config.yaml
arch: "mlp_mixer"
model: "image classifier"
dataset: "photos of plants, animals and fungi (iNaturalist)"
activation: "gelu_tanh"
mlp_ratio: 6
epochs: 4.1
adamw_weight_decay_other_params: 0.05
Rows from block 6, named by matrix and row number. Rows with one number belong to one neuron. Each number is 128 + 32 x the weight over its row's rms, rounded and kept within 0 to 255. All counts start at 0. Numbers have three digits each. After the name is the row's rms in percent of the matrix's.
# fc1: MLP up (model.blocks.6.mlp.fc1.weight, 1152x192), inputs 0-95
# fc2: MLP down (model.blocks.6.mlp.fc2.weight, 192x1152, transposed), outputs 0-95
fc1.952 082:122169107102134114084107131117117174104134154134125121122151138151101162101146168169095074187096112187120149102135142149125071096142115158128148170071155117164091132165099158061142101099103063100126134155132128150126046138175111136110121144069180134161152145080132205112125173141116087111
fc1.953 129:099095198108118128179066136103088104051145175148122125092134162093157121119143136119115079089098175140088136202120132069145149124082148095154103119168106084138161126153127176101152063199093117077142115114079148123095145145158104115173143106132146166107118137121066110115164137122119186156
fc1.954 077:145125136106120109143160119113078129134131150121195095146108148129102126169176186109091127163117104171126084116197153155100087103136169119108140150158165158092166125136095167083088147126165169095105139091103089105074090138059138174131117109112099181129140162110110118155140088117123145122
fc1.955 088:165107185114102089111171097136209136140153157141135156112106095100091166071104077137155104116076084096103143141140123104128145098160097082180126129127173105125129136202165138138123131129076118141100147092106135180156152131087098143177105099111091166136120121157149094140102094168112095153
fc1.956 101:101110183146120085103129133196148107109109154141186165087093091168122123139125134192063148147089105115150172132149122164148149166123131130181104120116149203045113177153133104093157155179102167104160157173133107168182148147131115092149164094097116167140149101071139110124171089118082098106
fc1.957 084:129143182135143121112123144134148130103148124141127109128124179160059089129130127132149129151139188107139165101188106150201061114152117096101152123123149150134077128131142135110133154117105143141191110103161181084142146102163082075119073181192192128086162108137124125134133101149135107143
fc1.958 053:092078098150107152076081172101142161106099126117168209115185105174155127110147151039132159164140182079112153051094084164101129148145149180115093102183167129076157177070132124161121180128129114169142063121100122147127136127053183133081119134114109128118097164142125118152176124142153139107
fc1.959 091:107100191061115153110139152120140148115143170105094089118101153143070125074144177093146136070131107140179085126034136108099133138163140127107119149163157110186166140121129135167122096162089132109141139173143142136120101154180160107154188104090121146183138151133105171125153152133130157173
fc1.960 091:063099114157107102092135145138116171136113119103165110091153103121080172161070182069131181119112120047102087188124113092085068077184061173107122168168132157103112134153143070110139151116073111145105088149104104155133135088105176119189175140158131169135122103179129115132167141177118134165
fc1.961 138:105113054076106159070165186103182129113134139068122117122159170165140076125143166176098123109126083142181177102091161169196115184136159105172131144144102130114139146153107055120077116117170092120117139077142145135137117138175080109124106160103162100173111137119119143113090126141219113094
fc1.962 067:154169141172105186127166166101097141125150099225099135085139149152125160199140127127161138090115154128170190106150098151158119089098121141061126142148196109122120186143110110097143149153125179104147168145159111126123103151073146152088118130143162144098084127143153169094135179116188098137
fc1.963 078:083107147111120134108153128118103146126091168074133149166160104114090115137169181110126144133098154088119179101087113158110110074090122101127117090125129147151113159163185110137082130165098086077083122192103164153170144091177145177195110165026144106144156080137146127129138123144193124162
fc1.964 079:149127085244116138078068098093096161160044105168239129113137137141139137122104129102110084070128097133112109130109124144129110140100149072136112136152100162110170108128122133200128156099115138177071132132108141171197121137186147072128168104126135150095165153100129195180103118145151143101
fc1.965 124:106139133133053101127079111069131102164149154123105185088105127211111170117136112127139179134120118107104127139169137171116129090107117114117107094159143184114131153124071153124086212116126086156143156080087169097138074218111117167102097109104161145182064123152138126076090164136129150117
fc1.966 079:145127069144172138126059165155128191145165133118079089137166088089071130152165141095155121124140116147114135114116169152177080111143134148181112173117160131118139168134157135107095175132147092155164089119112143189146095193153094113174080049152055181093193126104143100122114144139131169124
fc1.967 122:124148180114116101117193111064115121131120211182135170187182158090083164148106098174191147092122134086118099154119175143123129171106092154089154117101123155116121186152121156086131109133076173123170173142080118122084137136085132130077115082114130135079157132150134116151132159134096103126
fc1.968 073:109091177176078099135176139135068105205118080134149139141087160105124152157139082147124146105173138141153092170121065169127115083143145115098134138106206069061098143166128107123103129156153180067119144134120127148132135122077131143138099110118115140140091151151050140148107070118169116130
fc1.969 123:068113161131136150069139179170108125160098157105160114129125166090114135138132119046147147129164197116101094116100089142129114109195095149075134133133186104081144123073118094073093114104126053080102114117183083146154150158132150075146166189105070130139119089141140136185178075131093136082
fc1.970 117:064102119202128089087134119085101126193165156148145146129150158161044163111123111152128135094129110085178045155068130148138133104126124189104152132064112161083162166119134123156127116138109106127155156108074183180162116162132096116091146089091154124158170104109165168132136131107109097133
fc1.971 128:130120156125196168214191123143155157092215147124145091089139132124162101123204116090114144101107182110211126161096143086111109156094128119135139141138077160117142154149104163139134162087132175158135133110134104155122151187153135139162145087100084142111168097110141139078126124126133076107
fc1.972 064:129142135145087146096047161125111122115084090131101173193144161158167122069115140118139110097090122183166142138101117099115125137103138125165102106100122155107104148144123140093125082103056101205107101117107127159128145134055107137158176174129140132150136145087115070135204140166126112199
fc1.973 098:138130134092132152116083136105086151097125175101102102141123079089143085125173167129053147145097115159121104156135144077116150113151083183121137104059158115121139140142097182142095143062128113080090131086142080145152103166175166088133142170198156122125173128109095177173096100128194076133
fc1.974 084:107177118155166119137143167149102079056090166077184135162125119131111112096138095127039149147114103123068112096120136130157133050155153138123157088118165140158223084185163154099120190102135126108102114199127131110088082210111087195090110170169127161114216166101118128152128120112096095086
fc1.975 109:158158108138163115121197169131147149135148138131119127098125147099125142134173164197113154163156176140110055091118140102124157143074091180122103130145112133129174077120096121106085158173096140160123125135113134108109082150198119156097152132132146155068138121093159140116071163101104085090
fc1.976 085:144149161161113119189149118170145142144100090168114072115103085113112114133121112145129131122102103083106133107078090069178146137164138177116167154123134072123125100107097067127105067134149135105116124157142114192117120136067106118160137103129125090105052110153172108175186128167121195090
fc1.977 084:142108110113101140188149173154146181196158085160119122137189103088130159178174086108138136150087186136096168120120130108120122068095128178119122129163146159201104151149154173118124108150043125122092065137134130163135097193165160143075149111077144140156140100121118097110120138164080126195
fc1.978 064:136157144137153127208123156120098094174141072118146118080114136158107092137154153143160126173084139168149116183167129141104073123135135136144110147086138153121106130151126150100137120177112211118121154191098083098185188174115099089142141156165122110090160163187111155129147114124139122093
fc1.979 059:162118147127145120152162134112128182060099165086101116120143124062140112109103139111125149091124110096083173080150093133118088129102136177143133080069119176173088061142098122167116163140175154144080135142136162178168125219137159133177133150122122169102154129088119132107144160100137118104
fc1.980 162:137139212099111121160122122163131113112152147088153140045179091143213123100072121161094182132090164143155130132098110107109118159160146109055151156091138150105110106147124168111138131109136137166170102137088102161147118058084059187098155126142100195060093155142181111111118135156133098125
fc1.981 061:118115178133125094144135087108094217150135204212090078143129163100119175095208068125109120150108107113117144136158134107161114128122130060159138146119094151093133113089154140112116105175081121081122173129086138163147190147112147150129091102122154125122206131125143150148139135112110085091
fc1.982 085:132139123142142139119081109106059148143102077123135070147119118133147123116143094166132113126118137107049204157083102098087100151116144166077088130115150144118147140113131126126103148079106159166172172112087161120120129130168184141159067104072137145096132138122139123088171150130090108130
fc1.983 095:062120164079158102147139099094116155139125130113116123087096141164105128083076196126111128120130102104057140100186149139140122198182123077102097112158123130079080153133136174120133092141146142136144171112118132145140198074089117170059149115161118169127107162121117128150098093126143088166
fc1.984 131:146133066140106061162095115098156152090129162148087138113172101090140137107168139141155144092107155167044116138196114121130125118154156126120115166185125123130176144131183043101090106090148133103142192162090127163157178161092109116172120157152165116116113115114095094141143132141113137064
fc1.985 070:166115141166173109157092158189099139151118121123135161164086140121102094132176158140124176162091176132162161129117132068126198195158186162125166093131117041107124172083097170170090160153104191152172117167129147102101150102115142101144131095080137168153136012110121176092135079111164121105
fc1.986 101:086083122128156131113150099138121112133128118094117139101098110103133165127125062121119157097148152130108145180150167119165041123146173171138158085135084176087096097164118098172092134187062116054075139112123164069109137193123144111150113105170106147104116119124125153161118181115121098131
fc1.987 106:107109141128141110156112076177072176121158169163119083152120113142134100159076140121167173160156113153136089184116127149143121137133217081152087068121114150139066147140124118110105130094161173135152151121130132082141112061136080158138154088143110120163120135095186163123139062117163140138
fc1.988 131:082097143137082153124144092102149092127122157099101165100206117173207083147056113144143118110126160123125142138126137120116126128167167076097110150128135157105134109074168154104133104176170107158152124087147057177106071111173140145105111146145127152119191148064164086161143129165137083090
fc1.989 088:080089143132117141090141209156145161108151072060124118151166159132103129171110125111137164154116075177212137102120083107118165144167179174111134105143162099145146141041083155126161095132132120086077091152114107164125158117144137122103094148164133121118076165133103189156058074099119159150
fc1.990 083:156116130140140126153141162130150153107172094089134146097187086098130134123157137121109083114096050179131105190088088144135115124136190138170130130121150141149185056105060147133069145102169107131108122077146139154201154153103117230090213154113141105068091191136133074116175097124072126126
fc1.991 085:161094146155163163123081110094173127115079109099161034143161095086150149118118157083117124120123164119125150164142144054149088102110106112144123076075146104116115056080117163106158106103067123130106216135110147128120114107135114168098175123105161131116123143157130159123121161130118180130
fc1.992 133:106135038132122113067152133162173135167101142135132085087102169142188113082109145140063121104114121153082160080155117129180151081135148157142090127141149169089131132097099162145136129139098167114075120124137102153125073102143108149160151118109181148127138135186157185105051113209175128141
fc1.993 087:136115143146165104164164103149129098128095111101121117096135118140126135122124129202125158140085096131107148089129102151114164157135197111122097127120134135102134143101086093109143095136120144120090143143176137144150120124145112165147147140192143212151156168161075117136124177161030110132
fc1.994 118:145125175100113139134103080089124109109172191167160150172178156138115066139086121105074173141093136123158102131127133163111146152159092087123120153137141160080130163128093180127123142109127111120135061106180085135149140143138069095085136119040181149151160121068152130167166106145168126068
fc1.995 120:097126118128086092113158122129116124113151115153151144081112141083130186067172117072111160160108119083167100147119066135079115136092102120135124145176152115175063103175125068162099140126104115101150163155040143133150121120066184099137143127138155160117173173133140178047168156124082147096
fc1.996 077:147108114160123102137126128116148152131157163110118195092201090123134080115157139168107136128141118127149099120081070103143163147160174101145101120167125113078129140150174125106119181092125122119107149129149124147128109122132126115166109164162110086152105125111139103123162088163152147142
fc1.997 078:098107114197106078115135103147164143113160110088118103122154103140112119131132124132092066127121088142100151125093115124183115044094144120118087107108191101070196163173110200133102155157156119147111139087131101105071126112101111137096145191078194085184129078123120188199141120126108099167
fc1.998 096:138097157093085100097154172135113105129155170158111134138099181136169168123139064142146129172131135165159150125102112130105156158121120134135141114078148118131155076075207154141059072157137125122125141147148124129147171194171064149078147070123151126123149200045120160139110113132145103124
fc1.999 079:113161110178091130109081139133135141178074163112148176149121115171109058080113174074125085129125156125182133143177108119111088129155108114107143113107152151085151152084136125119156112162143132159078122073165148136110129189124099096087156152143077105075141174109099126143119083148112164080
fc1.1000 080:189140097148093146079171157128118170072083181138077136115120100119123121154089131118166144190086173123128102148175073084088126173118074140149118168148154123118141151119139155144091130102156124152080090131156135143135065129169108123149116102134130113111117089050096098130162162101102070141
fc1.1001 114:160101161135103132122140160126180162108142140113123119070114146179121139143109089131106109128127130115141172117142117130133135121136136091143129115103120183089139126097160190105133208151015096097104139141096052178157163162206176097146170144125139163109097076105172091148165145151104099143
fc1.1002 096:205151093158132167118098159136134102135091175147161123190083117194120138128130081168188095185062143093130142151146142150191112095144087171153160128086108126139113115146103136155121079127096145120107085077173082150099085134077123128080143125154131131181135142083135154135111067134114153107
fc1.1003 082:239128086134141101105095064147098132112135092185130085134151090054095224101161131110121153139164129160118139129159120104192096149078183109145160106070124125168146139092064128101155125056090126137129087107095098125191135137135104111151141135103098116149122154114119158173178117189068139097
fc1.1004 080:104136162173132072098159096102087131132134120133100107095088125168112093100146093218118070159111121149148077151112125140092150172138180173135152153137077061205066195156125111124106118132108152138133152140124095135199135116141181088134146131120097184109193073119071129070090118126102150129
fc1.1005 116:111117088120125110138088086120130131174163111131101163096093139175074141064148118092129135125144091174112126075142151139163119161146175109156165143133108181100186161169110061090205168135145148118114166127142055133088154152098087111099142144138068086154089120175217163169153048103147164161
fc1.1006 139:087131055162143152119122144069130141122156117180158060098113179178114122161137096127107137171166103121089131160173147160077130160182138088132121137143145186094118089104194177120126181135172132167154159156114123103083129138123087109138178083114108088078100173115162136138092169139109134134
fc1.1007 104:089137045104070120119113104160111141070190142126141210092150124126155121156113079122117092107108114131146171112084130164103136082138108134084082105120152143147177090171149154152111127070138089134149133169091114182112114099133118127140205126167196190150114102098098193204160117128124123145
fc1.1008 125:064097145209067132127125132146139106162075089133131184177188098099167144090133094034133095147132116135080086129106158142137143155120148049191109137127146122132173178134116178149072170131151074157126148130138138145108170120107135130137183152111103099164169107094107136133142115105125137117
fc1.1009 067:128081101183136148162093116065114134124170148127113101084134152122137126160112131123106148088114117190195113111113102099124186181104153092164097147134104151084124094068188075116087142185106116187131158167090058165068139150090143112092043163066143075164128164108141160060140136112151161109
fc1.1010 080:199091107118122127193128121149103109163131138151072120176156141138134014100151113084107172115081148088120098146070131128112121147095172076150132124141223085147097094189117082107146131044120126106156103157113144156101090101091143141172125186167157129057139151145146099171167124167091155147
fc1.1011 157:098151131103176167099097135130182137149085158102144145133114103135175123119101093147111124117141089141200146124123135169119170148097145129089131143095147092097105152064100152098108135079152083140083146158144044186209115185176139083175154148115142152197084123112120134153096130125129130122
fc1.1012 055:177104162110189164088132166164160131097088172095114101160142133120106143152125161082180105115119151116081095163116103160122136151123082196097100142136095144140173125115155152116153169074097091029138104137070121114139112119091144110126179164143092118153123146110187147107114057057090155103
fc1.1013 068:141119147118150168130110133106112149182132107180092109140124122070147117075119136181142123164079175145100074122182134153135147077141138156079123119218130122144111096109109116100164165107075105087172094182140033111114095196129216163155100111136115126120115121122106084122092129115062132210
fc1.1014 055:137090141094138096166148102166155129130172115131143179117193133124143087107208115179091150155213134110117092144120135168124158157179125116105140118141134063123092112136132163105131115149097123062104165141093099135102144119138157094164143093106146140105113053143080095118189156125140119062
fc1.1015 095:152175087167136100092125136099118139094062174110116114124152142131179145102107087112132110165148085102107098200076086182175121132142136152120110138130192150078212115079111137143151079178177113061096159140111119096125154111145156167082161164154073163139174155148126180124091143137095101098
fc1.1016 048:073137130166130103106085102147068110117155189106165133118145165089179148165145115135147117160183143147111147108104090096119167095159095170127061153148112113106094119112107220172065143168102141166100113120160154137103119130143116104190161184043092138117159162113108110088100083189123112110
fc1.1017 110:174130168125135161088046096153157108175170173146110131139151128130132154126086117160147113135056195070099091150093121170124093155118167125176145103102116103112169159187150103129180137112162115095118148156137102144107122136065102111146154180095143142097138145136154087137115158140160115136
fc1.1018 123:133175128108110140098147125209106154116098107099106172156062161129153147115074144148117114164148173195200076124144108098144116159150168122117098165081101069076155160124166116080105117101154104146172118180157143117117096180170164114146181122092121091177087136093120173139118126107098134102
fc1.1019 085:135193104076123066138145130086145139094178133144102164132149132122146097127131147162105074136169148088115122092174118146097194164140124183132217113143194091165133096126102083184088121169120091117055075088168143120057161138093089178149136048108090126141100102154140131125145123123083117160
fc2.952 084:165152160125134090189170138090121137158149084143144117194143105164092076116141130129134148122106148152193110130082115139129131139132073125064075149144094089142109118143149116111130100150123145107098134099145069149164162109134174162169110126124126121139102142170163108129109152155150106106
fc2.953 132:108080083181146076151127173139117099165183143131152144078173093180118132066151116147159089156162160123118142119137167138160126176152096094125125076113142094146144103061059142115112206113110159161144127145170109119191063105123095123109111176148083070179138109134167125112140134120137169082
fc2.954 070:136153116069088137153167103078138144108119077088118218170109093105096132103152105131121131129093121106121088137097150150140123143107092154115110116117129141130192120138129079175128142178186129125136135173169078145133089156113117147193175119119160143121106156128164114169123215093118180144
fc2.955 091:133124173085086086131076147149110105108144096143166105162085165170130136157153177125101152140120211159092164047117136171174084146099155160105117166063101081163144140098155076134164151144110146110119150137132132118146105144174090112130080093149103136056109133164149141093102175133189167120
fc2.956 094:139140069053090126133160089149105132082179145098080087127121219135165150148193117136181136132141159105180103075084146136134177115126171132088132145144117164153139087131130141118091105065133129132099104173122173113090136101112175067131151087111140089169171150172133093137120133122168088127
fc2.957 089:105082118132138139151116135190104075100166102187106108152129084181121105061081183165125132141144103088145067127106142136074134117117093177125168139159181119146166138113086106132136129186144141165069144126041095147090159115141130113132134170091069122135124160141112098170118154083127124168
fc2.958 059:162124115150109103138142130230160189153107143119143115165147097074138149139110174087106137186179145152150116113166151075111099105124069085106081070098094106128067148180231109120155141136114108160098189099117153163129053089151170139166117125083133144135128119161093116091068112124097179106
fc2.959 087:152129122166175127167157113151113135142160074147065133120141128128120120145171122151202114141185164115096140103117133184115149138087015139133099164071136131055127138118064168125136087161135110156134120121099093128181092112095107107116138178208139117121141126180133114129090111104100089083
fc2.960 084:159105145094143106117129066154132070116150144162103109158133124115136135132167150087133113145141119145224105155113126171178164149147150105142163090111110081192102147095156110120092152109101112169110158095121153081186117081080066113093089119158106133175207128071091111136146163093089124132
fc2.961 135:133139182062098156138141116144118130147136086148090100137107122092141139177144121107128119131139166111077103188167128097036116100171136131142114133119171185102121184132081163140056141147084085106142114169136127132132119111074170165134143122179124136135061155129121121129110153104115151178
fc2.962 071:142139089037128127165065068072114180118120114062177117148151147129126122090158181132110104171126130137066135147185109143105209186104139159142144147148069155120142118153167194132102079167204115079144151130112094167123146110152105112137161122097080158155090159134153096177109164155126137105
fc2.963 079:103125128153090127089166114217115175129132107116124076124134181095171133139152109079128051186155149170153101137172183131096124124166147175100131121081102124091118138098138189123147144121135115152143146111200163126136158127132106093068174159131083135143122098145107222115088147108090153153
fc2.964 074:148078140117136093159134141118147112074187118095087132200164157095146134156138135094091194155073104075145174131135072096082109191099139156080161142142154126153142208134135141067138197128153116043103157150097087089160108144153119154126091167124171098088124106079164158132153131093117170064
fc2.965 120:176087191084144161151153126115102186157197128129081127165109144140109150103195115147119103125149180116127114139093084122092145133138174145108082094136160130139154096129127084102125148121138129139134147182148143163180119080157125156102165068105123108132122141160108180118112133145114148081
fc2.966 078:129161136097169126063143129130062075137082141143100191133084144138101067150129104115099136075160200132117086129159089118071092148068123116080128139081058170057160133143154106077103129114115133191106098126073157122125153102133146181111173162120176134148116124146121159151155126120105094149
fc2.967 116:147135103173169158150186157161116163098140100130129101056113074211165138088162152152119106081147125133129177092176107116070145112105114063111141145169094114099120103140170122196182125106052097141106114150142128217148106141139097165106124094112124141071134071067096111133139116146162096161
fc2.968 077:083105065155110170175059118139163235027112133136115133144198127154153148117144173141135161099114055109095166129134124156145170102194178089151160121105141116203122080149102153162186133090175160082144158167148133154187175073144129109128137113075129150137123114109133148132178120111145071090
fc2.969 129:137107070175112133124085091124121149059146144175133198126195155142205118051097097127174108127125080087163144129137184119128154114108140101128088140036131136162149097092142116153133126124089136142158159106145129131126090058131183090120118117108111125146149132160138135089154155130141152147
fc2.970 125:190104197088149201116145115151109123043153108123088083178154109085168128123101148139100097080134148112069124138177125162084173151108132125138127093140106106165120108151126140114127147134161113094085127131157136143132092102137152120190127155090100136127120085130090090104108141134106109148
fc2.971 124:156109153039127067038102133074120143184149146136085109121168175109132148115087168140110083132140151153104154124128144143077161167156095148160080159142118123172122142139139172104109100154127132129122113115146181115142127082163122082055166140112087150090116139136084084178134172098164116113
fc2.972 067:107104145118153088162139118113136119141120148091155107096110075189082136057118140159107162130144111126148128116036112164150128174189135129174125162170108080120130144140103068132147127122141106144115084106193149105105109111172104158136101143171094094126174081178121166112114089150115123115
fc2.973 093:139149162179130207079124140063174102148173129155115144066114155105127118110144140129138167109119082122098187101106115079112086109124118122133156126125140114128160145082169087112163105110167081089176141095094091130157185097147123130145173103123091146118152156182125111067123125143159160169
fc2.974 077:078064099123122119125195122099114102163115122126104072144133156170124135109120069115176187080120158086150135075159193163081107170122139106086074085113122087118094133102149146160183121179164094226157148108149142129108167097095107130166124093128169167178160107136146078171093192088113159153
fc2.975 109:167131119114085105117096150071179110092104127103114145110101124138107064171098142129128152122125092141192131130096121099191134130116142097139134114081146068181074123158179128127127138119146136150108151110129115120145148148098145107141084105119156112121050126111222125150174146123135192151
fc2.976 094:126111125148103061099124124135170127079117142120127111118121089089121110163101115091150135122148127152107138161104138186164157136138168078124083169171144183131140165194131197143115138066099156081130091112088135076169103092150129167103107101121163127102114120131103136101067159108144060081
fc2.977 086:136155107077158166028124082085113142082094141121150119119121139173106129143102166101082113159154120178123063153159155157147095106078115140143144147100089156053102130107141099148067141133150145124134191125148083093117079112163170116145112142096085124152125108129143169136135160094087136106
fc2.978 066:096149115110083095133107123106125124067106156166094105130127151189111195161107156114168112068185083109085168097130171145102044155095099100118104076167149086161099124148109116111082173125125129137092124161144118165119106120133137120079095114074115116103205111163138135137142094117111134108
fc2.979 057:109132090133134129113097096122108059174137146187085098196134097155178145148171113061093124106160160109108114146101151124125149147165107110122141086137159135093120071092127176112122162123142156104118150227222112102163069154088084131096182111141162127081169111116145139191096117113089109122
fc2.980 148:124100117137081062102144111172157158134150084068099087145093113171094173170152155138138138158110106169091099115127192083207097120068116107181176132078117139120143111177125143065136093162124137180109103022138124127141146102151130108136082120115133135091179159127145117147101174127134128125
fc2.981 063:082147125146115170068149187169115092090135071127147148106165101202130129122113205178187152123125138160132137127142129128097176126078121131133099169150084101151116099177188142148170143107071129132194122086134148133131128123138092117107184174061076109149100050120115169123092162112152132148
fc2.982 084:089158129160059122138062171125131151193139096145118162133111146123066096144117194131121167138131157089127179184183092129150075149128141180140083118145105192144153156159094082074181142102073157201130089094141185081100124120083143166137131125112047154113140126111116145121103113109139175148
fc2.983 089:137107170137145112200133136176087135138168144116159146121156146176135163143162156169119081141115151151102099114130112112150097125113138055138163117063111146166162126137057065124070152118126150174067112094115126093113131157186085109146129145075135109065164159148151152142109114114168148115
fc2.984 126:035139136156144136159179129089109141158109115108092131091118144154081088111128127173135127150093109116151116122013101096151145107079128156098151134134137136140099071116147116180210127180110133085151103153125131140112142161182147116117120167156141132141158161145120161137104184171130136117
fc2.985 068:077112087183120118117131130115155105115149089110110112054131116150150142168174108121139112107191135162160121099168130133148141178158069164144057128130139155173163071121117143097114104080116082114178127136133144117128105109134078106125142110132155091124130152128159167089082114156083129169
fc2.986 096:110109179143079164112096154139150167077161084159068096130164080107135127191078145125159100095136133133111169112150050154095140163083104124173195140170163060145123120093095067081101114144129165129173148167153153152133142057127099096130143148110099068083119146135096158150126133129153122119
fc2.987 105:074127162124119121109175154162130088116099074088102118125071100121117190166117179186109068168167078065070170115164176074149122116138100095114118123136036165107182118129118078160090121143118089156107125099129157129153182141123148114162091147147120116095109162090107113139130159135129065137
fc2.988 135:122154144187139103136094114183144205115168154136143097133129123099154115149162095153110134143137132157121058151094094214196091150161082139148130149072106130102120140217103135130142124164103119126152112060120148080092167149130101095108078162140114226144178111103137128101106147065108131181
fc2.989 093:113133148116128111125045038082139116163122124191115158125119133124126172074109151133134055134152124127137140131096163144126155120158085156124075131138136158063083103138181151110068175095159117144102104134143173091161116122121136144127194090103144150149143151133053073150129107105155050127
fc2.990 081:076100146149106155119059158047120075079124113094140122077147091130119161124073080110107094158175167159118104095103129120119086203097097143117134190127152172191132161164210102140125136121112141134120153118117165152041157143110154122048123069203150146119142099177100168097085122129175118166
fc2.991 079:154145126123163120141158125111162141110165143140155122176116138113140134129125127140065152152097084170147140128150130171118128153084144115108096207155149135109113136121141179106097074097126133138135154143096124161168128127070108134144099090137103097098208150144115077097054175142152117145
fc2.992 133:092123151106135134112147140158175153159097160110139138140125116065161069162161165125159075122175149122121078109107147128144156110190158092193146132132122131151071134133137129102091107121171098112154122110180129098176131124132132150139100117121097132108071171138121075145111171042101122131
fc2.993 087:122106060137103124179131110082088139184135107116128087172111159156108135148170155062140094104129110105175148129104130167172127161150089094119151174195157129148101174109115133134110207109090138209109184150095107112095110126103125115153090128095157073150156126145131134122109154119111139143
fc2.994 113:123123126115135149143140088172095147104158113133098075088122081229132163073158125119078090139154130087108112118128123137160123202128159087158168104104129080192118075117103123222155162155124081140080131067138138129144154078129149077123074130143059192097126129116112079136152183122138195142
fc2.995 120:061162111170139117108182109130130135182111084096190184123153152132109120167119115123118104173114113080103168164099114117154133184084112137160148204139109121121178130131126137148169109173065192088119136106068140097127171115161137088090181130127155130092126105136128074131100094188113107145
fc2.996 075:173119128085080141122115117133134158148085093094079102122075191067151139141085097142120142089133165156152161121116144122116117161117056133102108170149105099109093106096142136150126096181114157063150121118098164165078193110139113135115123088145146094108104120129102134176114124112106185140
fc2.997 072:143128132131155156121099164111137144145118153124093126166057195098171093165106155112167184138098131117100152065129135102082181176164140116174134172134096143121057128107153083157178094092130126131145052131167121130104135115118134074152134172127131161137129124130094087105110167099141115175
fc2.998 094:183171085097168133192105162137122079183120111120172096132102118114119173135092173110130051133140160151140136147164122145156092050201143109129087084188148138191113142181141104158117102158071127119074191090129149103160107144134170118145127109072129115153094129137134098080177137098103121069
fc2.999 071:091120151133116158148121170112125091101129082101107157161142166073148159135097111120080123179140110126117065114129128070105088158061114141160110107126095170218100134110169093167182149139167112100131150127159127137151155129132135086173119129189120164095161105086169175104099143068079134140
fc2.1000 078:125134105082110204104152097140149168122138157153222152143115180170136130166104101126137124146156171162153121069098146172139163122115139093157169136095153118113113160126173073150127096108094136036112118131104083073121103102100143126141129118135142117079141142115152129114102124071065132104
fc2.1001 119:138144040119157093118039135194111142136144063073123140139183079108111122162126128134104057120112209127148128154160189174072122173053144167127147093142126159147144159100126170092073088137146143124138101118171140132169113116123141128108103123101069178092122077116138165173160115062157090176
fc2.1002 097:131151131110122143066142166156144163126119077152146168111126118085140093125160127148086162151162073155101134158118134121136086082133181107108102131181111163070138112117095132169115105138106104130054150106131114117116150156180156114172121120094140088081179127147139094144121171144092155106
fc2.1003 083:131129152172118143135114199186145091129128121149118107121154111145178104146130122170108109130123061092155125179124163127085113120151128121171149145148083147130136123174207163158124174107047088182092086093158107040090096118110205178199105099128088147154132118106143076060106152124160117126
fc2.1004 082:136091069146117129140113219151202133125141076164118115124128151123119180102126108124136149151117131189112172057178086144166081137125085051098112133128131171077179091117158108110114133156176115150108172081150186149102165105158101118098174150129129123150136143138132131173128105142091150134
fc2.1005 108:144140159099099166143115130120130131100100104101132136136165090149176095133126146138168137128058155145173193106143096109129088117129106167130084112069102066130110126090111120153067017139131162129117086143152195107121106139150149137135146127177176069138111091091027097119071110132105118123
fc2.1006 146:097161165105159130174100145133091114215131080126084168090161115151108144146116179157148158048093116152134116112115135147158104182077126131134130083177126089134094125128114121105113109062106174107128139159083169090082135139150126110119157122202135113133114109106179102102120120128133111180
fc2.1007 108:113088185118138185090103109088118083127095133133120083148134147114118061129136121135117173141085119134103124106111158083158136165125174126134191174079106047156150169150130126096187147176145129124133118115156106104156130143121146094133044138088089094095107107106124097085126128173096130162
fc2.1008 117:139107141136174164155116182171157093049155170122126126120094129192102110226144097144132103167165175141046130128161118143090119118209125193177139162084134132120090087126178110149145104156125145132097147130171157145114076174124149145202089129155073159080157119108091118170142110178138137103
fc2.1009 063:141100131084160157125117042130126167056164116105153091146128068124096092109107121080139125104108128093042146143121166185102110167096087175154086156094182130146117111186148146139093142113151150052130135136172184144176114107130109157141185130113127190088151106137096142187121119123082100121
fc2.1010 088:118064153114096167160124106148111149122064136163149170131121136091095180148136072127173088142205130089104122123106120128152102170171095167111103139110063115138191126145147111124112088189087095189045130066101111140087177157126166115107148144135102081058128124162085172129126120154175131093
fc2.1011 158:156133131164110083152075115141089137074149066176184157081208149134140144135117125109192167123121081150109121118153108121134131132133118115124125163102104152072143119161134102141124066165103187122102115133088110132148113121162129096107102162160167089147170139145118163137109153109160158160
fc2.1012 061:198087152156085115114146104105134152177079113102117072095077125111177084138117122145136139097088049131117188162071113159151150123069136100077145106048110158150112188118160157133105154115131116141102198106140160137163124138120076101103097095118110145133153200152111071138116158073138130160
fc2.1013 074:157139089121188166145177150149191197110070106092158148120114124177154089111154170122108165072170104158135157141079131127145179099132112080095125119128092141101110168114114164214124080187160149180118129092100132169173128132050125159114161150081192151037180128154151126146136129129131099114
fc2.1014 059:093139137069099167111179114134134155089097105143108083117106083152107154125124141097143112117149149078116120084153112117110053096184170110133199083138132147071085102131229128140148153131141120163137119138169113118134182133122187144153170144086164121118144117124194153147163115193152161117
fc2.1015 084:111112107117095121151125128143077123116165081131129136114171113123125130197132141093157118188166091149124144194135140091149143091171117085089148060185109113167152144051153094123101127122129143173158116146168115171056129149148122073146107117103168185159194076123134127140105092116154179122
fc2.1016 051:184083107133134124124162174190128129142086116131123158069192050097126120096148119101113146152119139149121110176143154079066085109133165105179173121107137113148122106153132099148163085120118158115184117129170126106139125166146099120077163120175150144110124101142151175145083167078183096170
fc2.1017 121:114095107092103138138139158156105139176146120080143133167127071159158131114162180159139133146065192111176147108137088189183137142096113133063130205085119137118090113144089188115135126127103148087077146152062102127103142171171131166114101137146139165118117106097088205103184093080155148085
fc2.1018 120:170179130130072084134116097056145124110090170080124144157179162164140125171181137091091165155109114154126166107104153133164223141130116152125160117178109100120110160163110132134059103127133152120121103142150118123109133181151107121114104108136090030142088141158134143105150084140130092147
fc2.1019 086:174097098158150113071126105084096136132085109120139155139138126106135118079149058154114103152153087131131121182107146144148043089162134089157095132164131161113106175113137148163101140118167205133096146106140121110127107083139115113157095143091153132108101159131134133186085035133073236149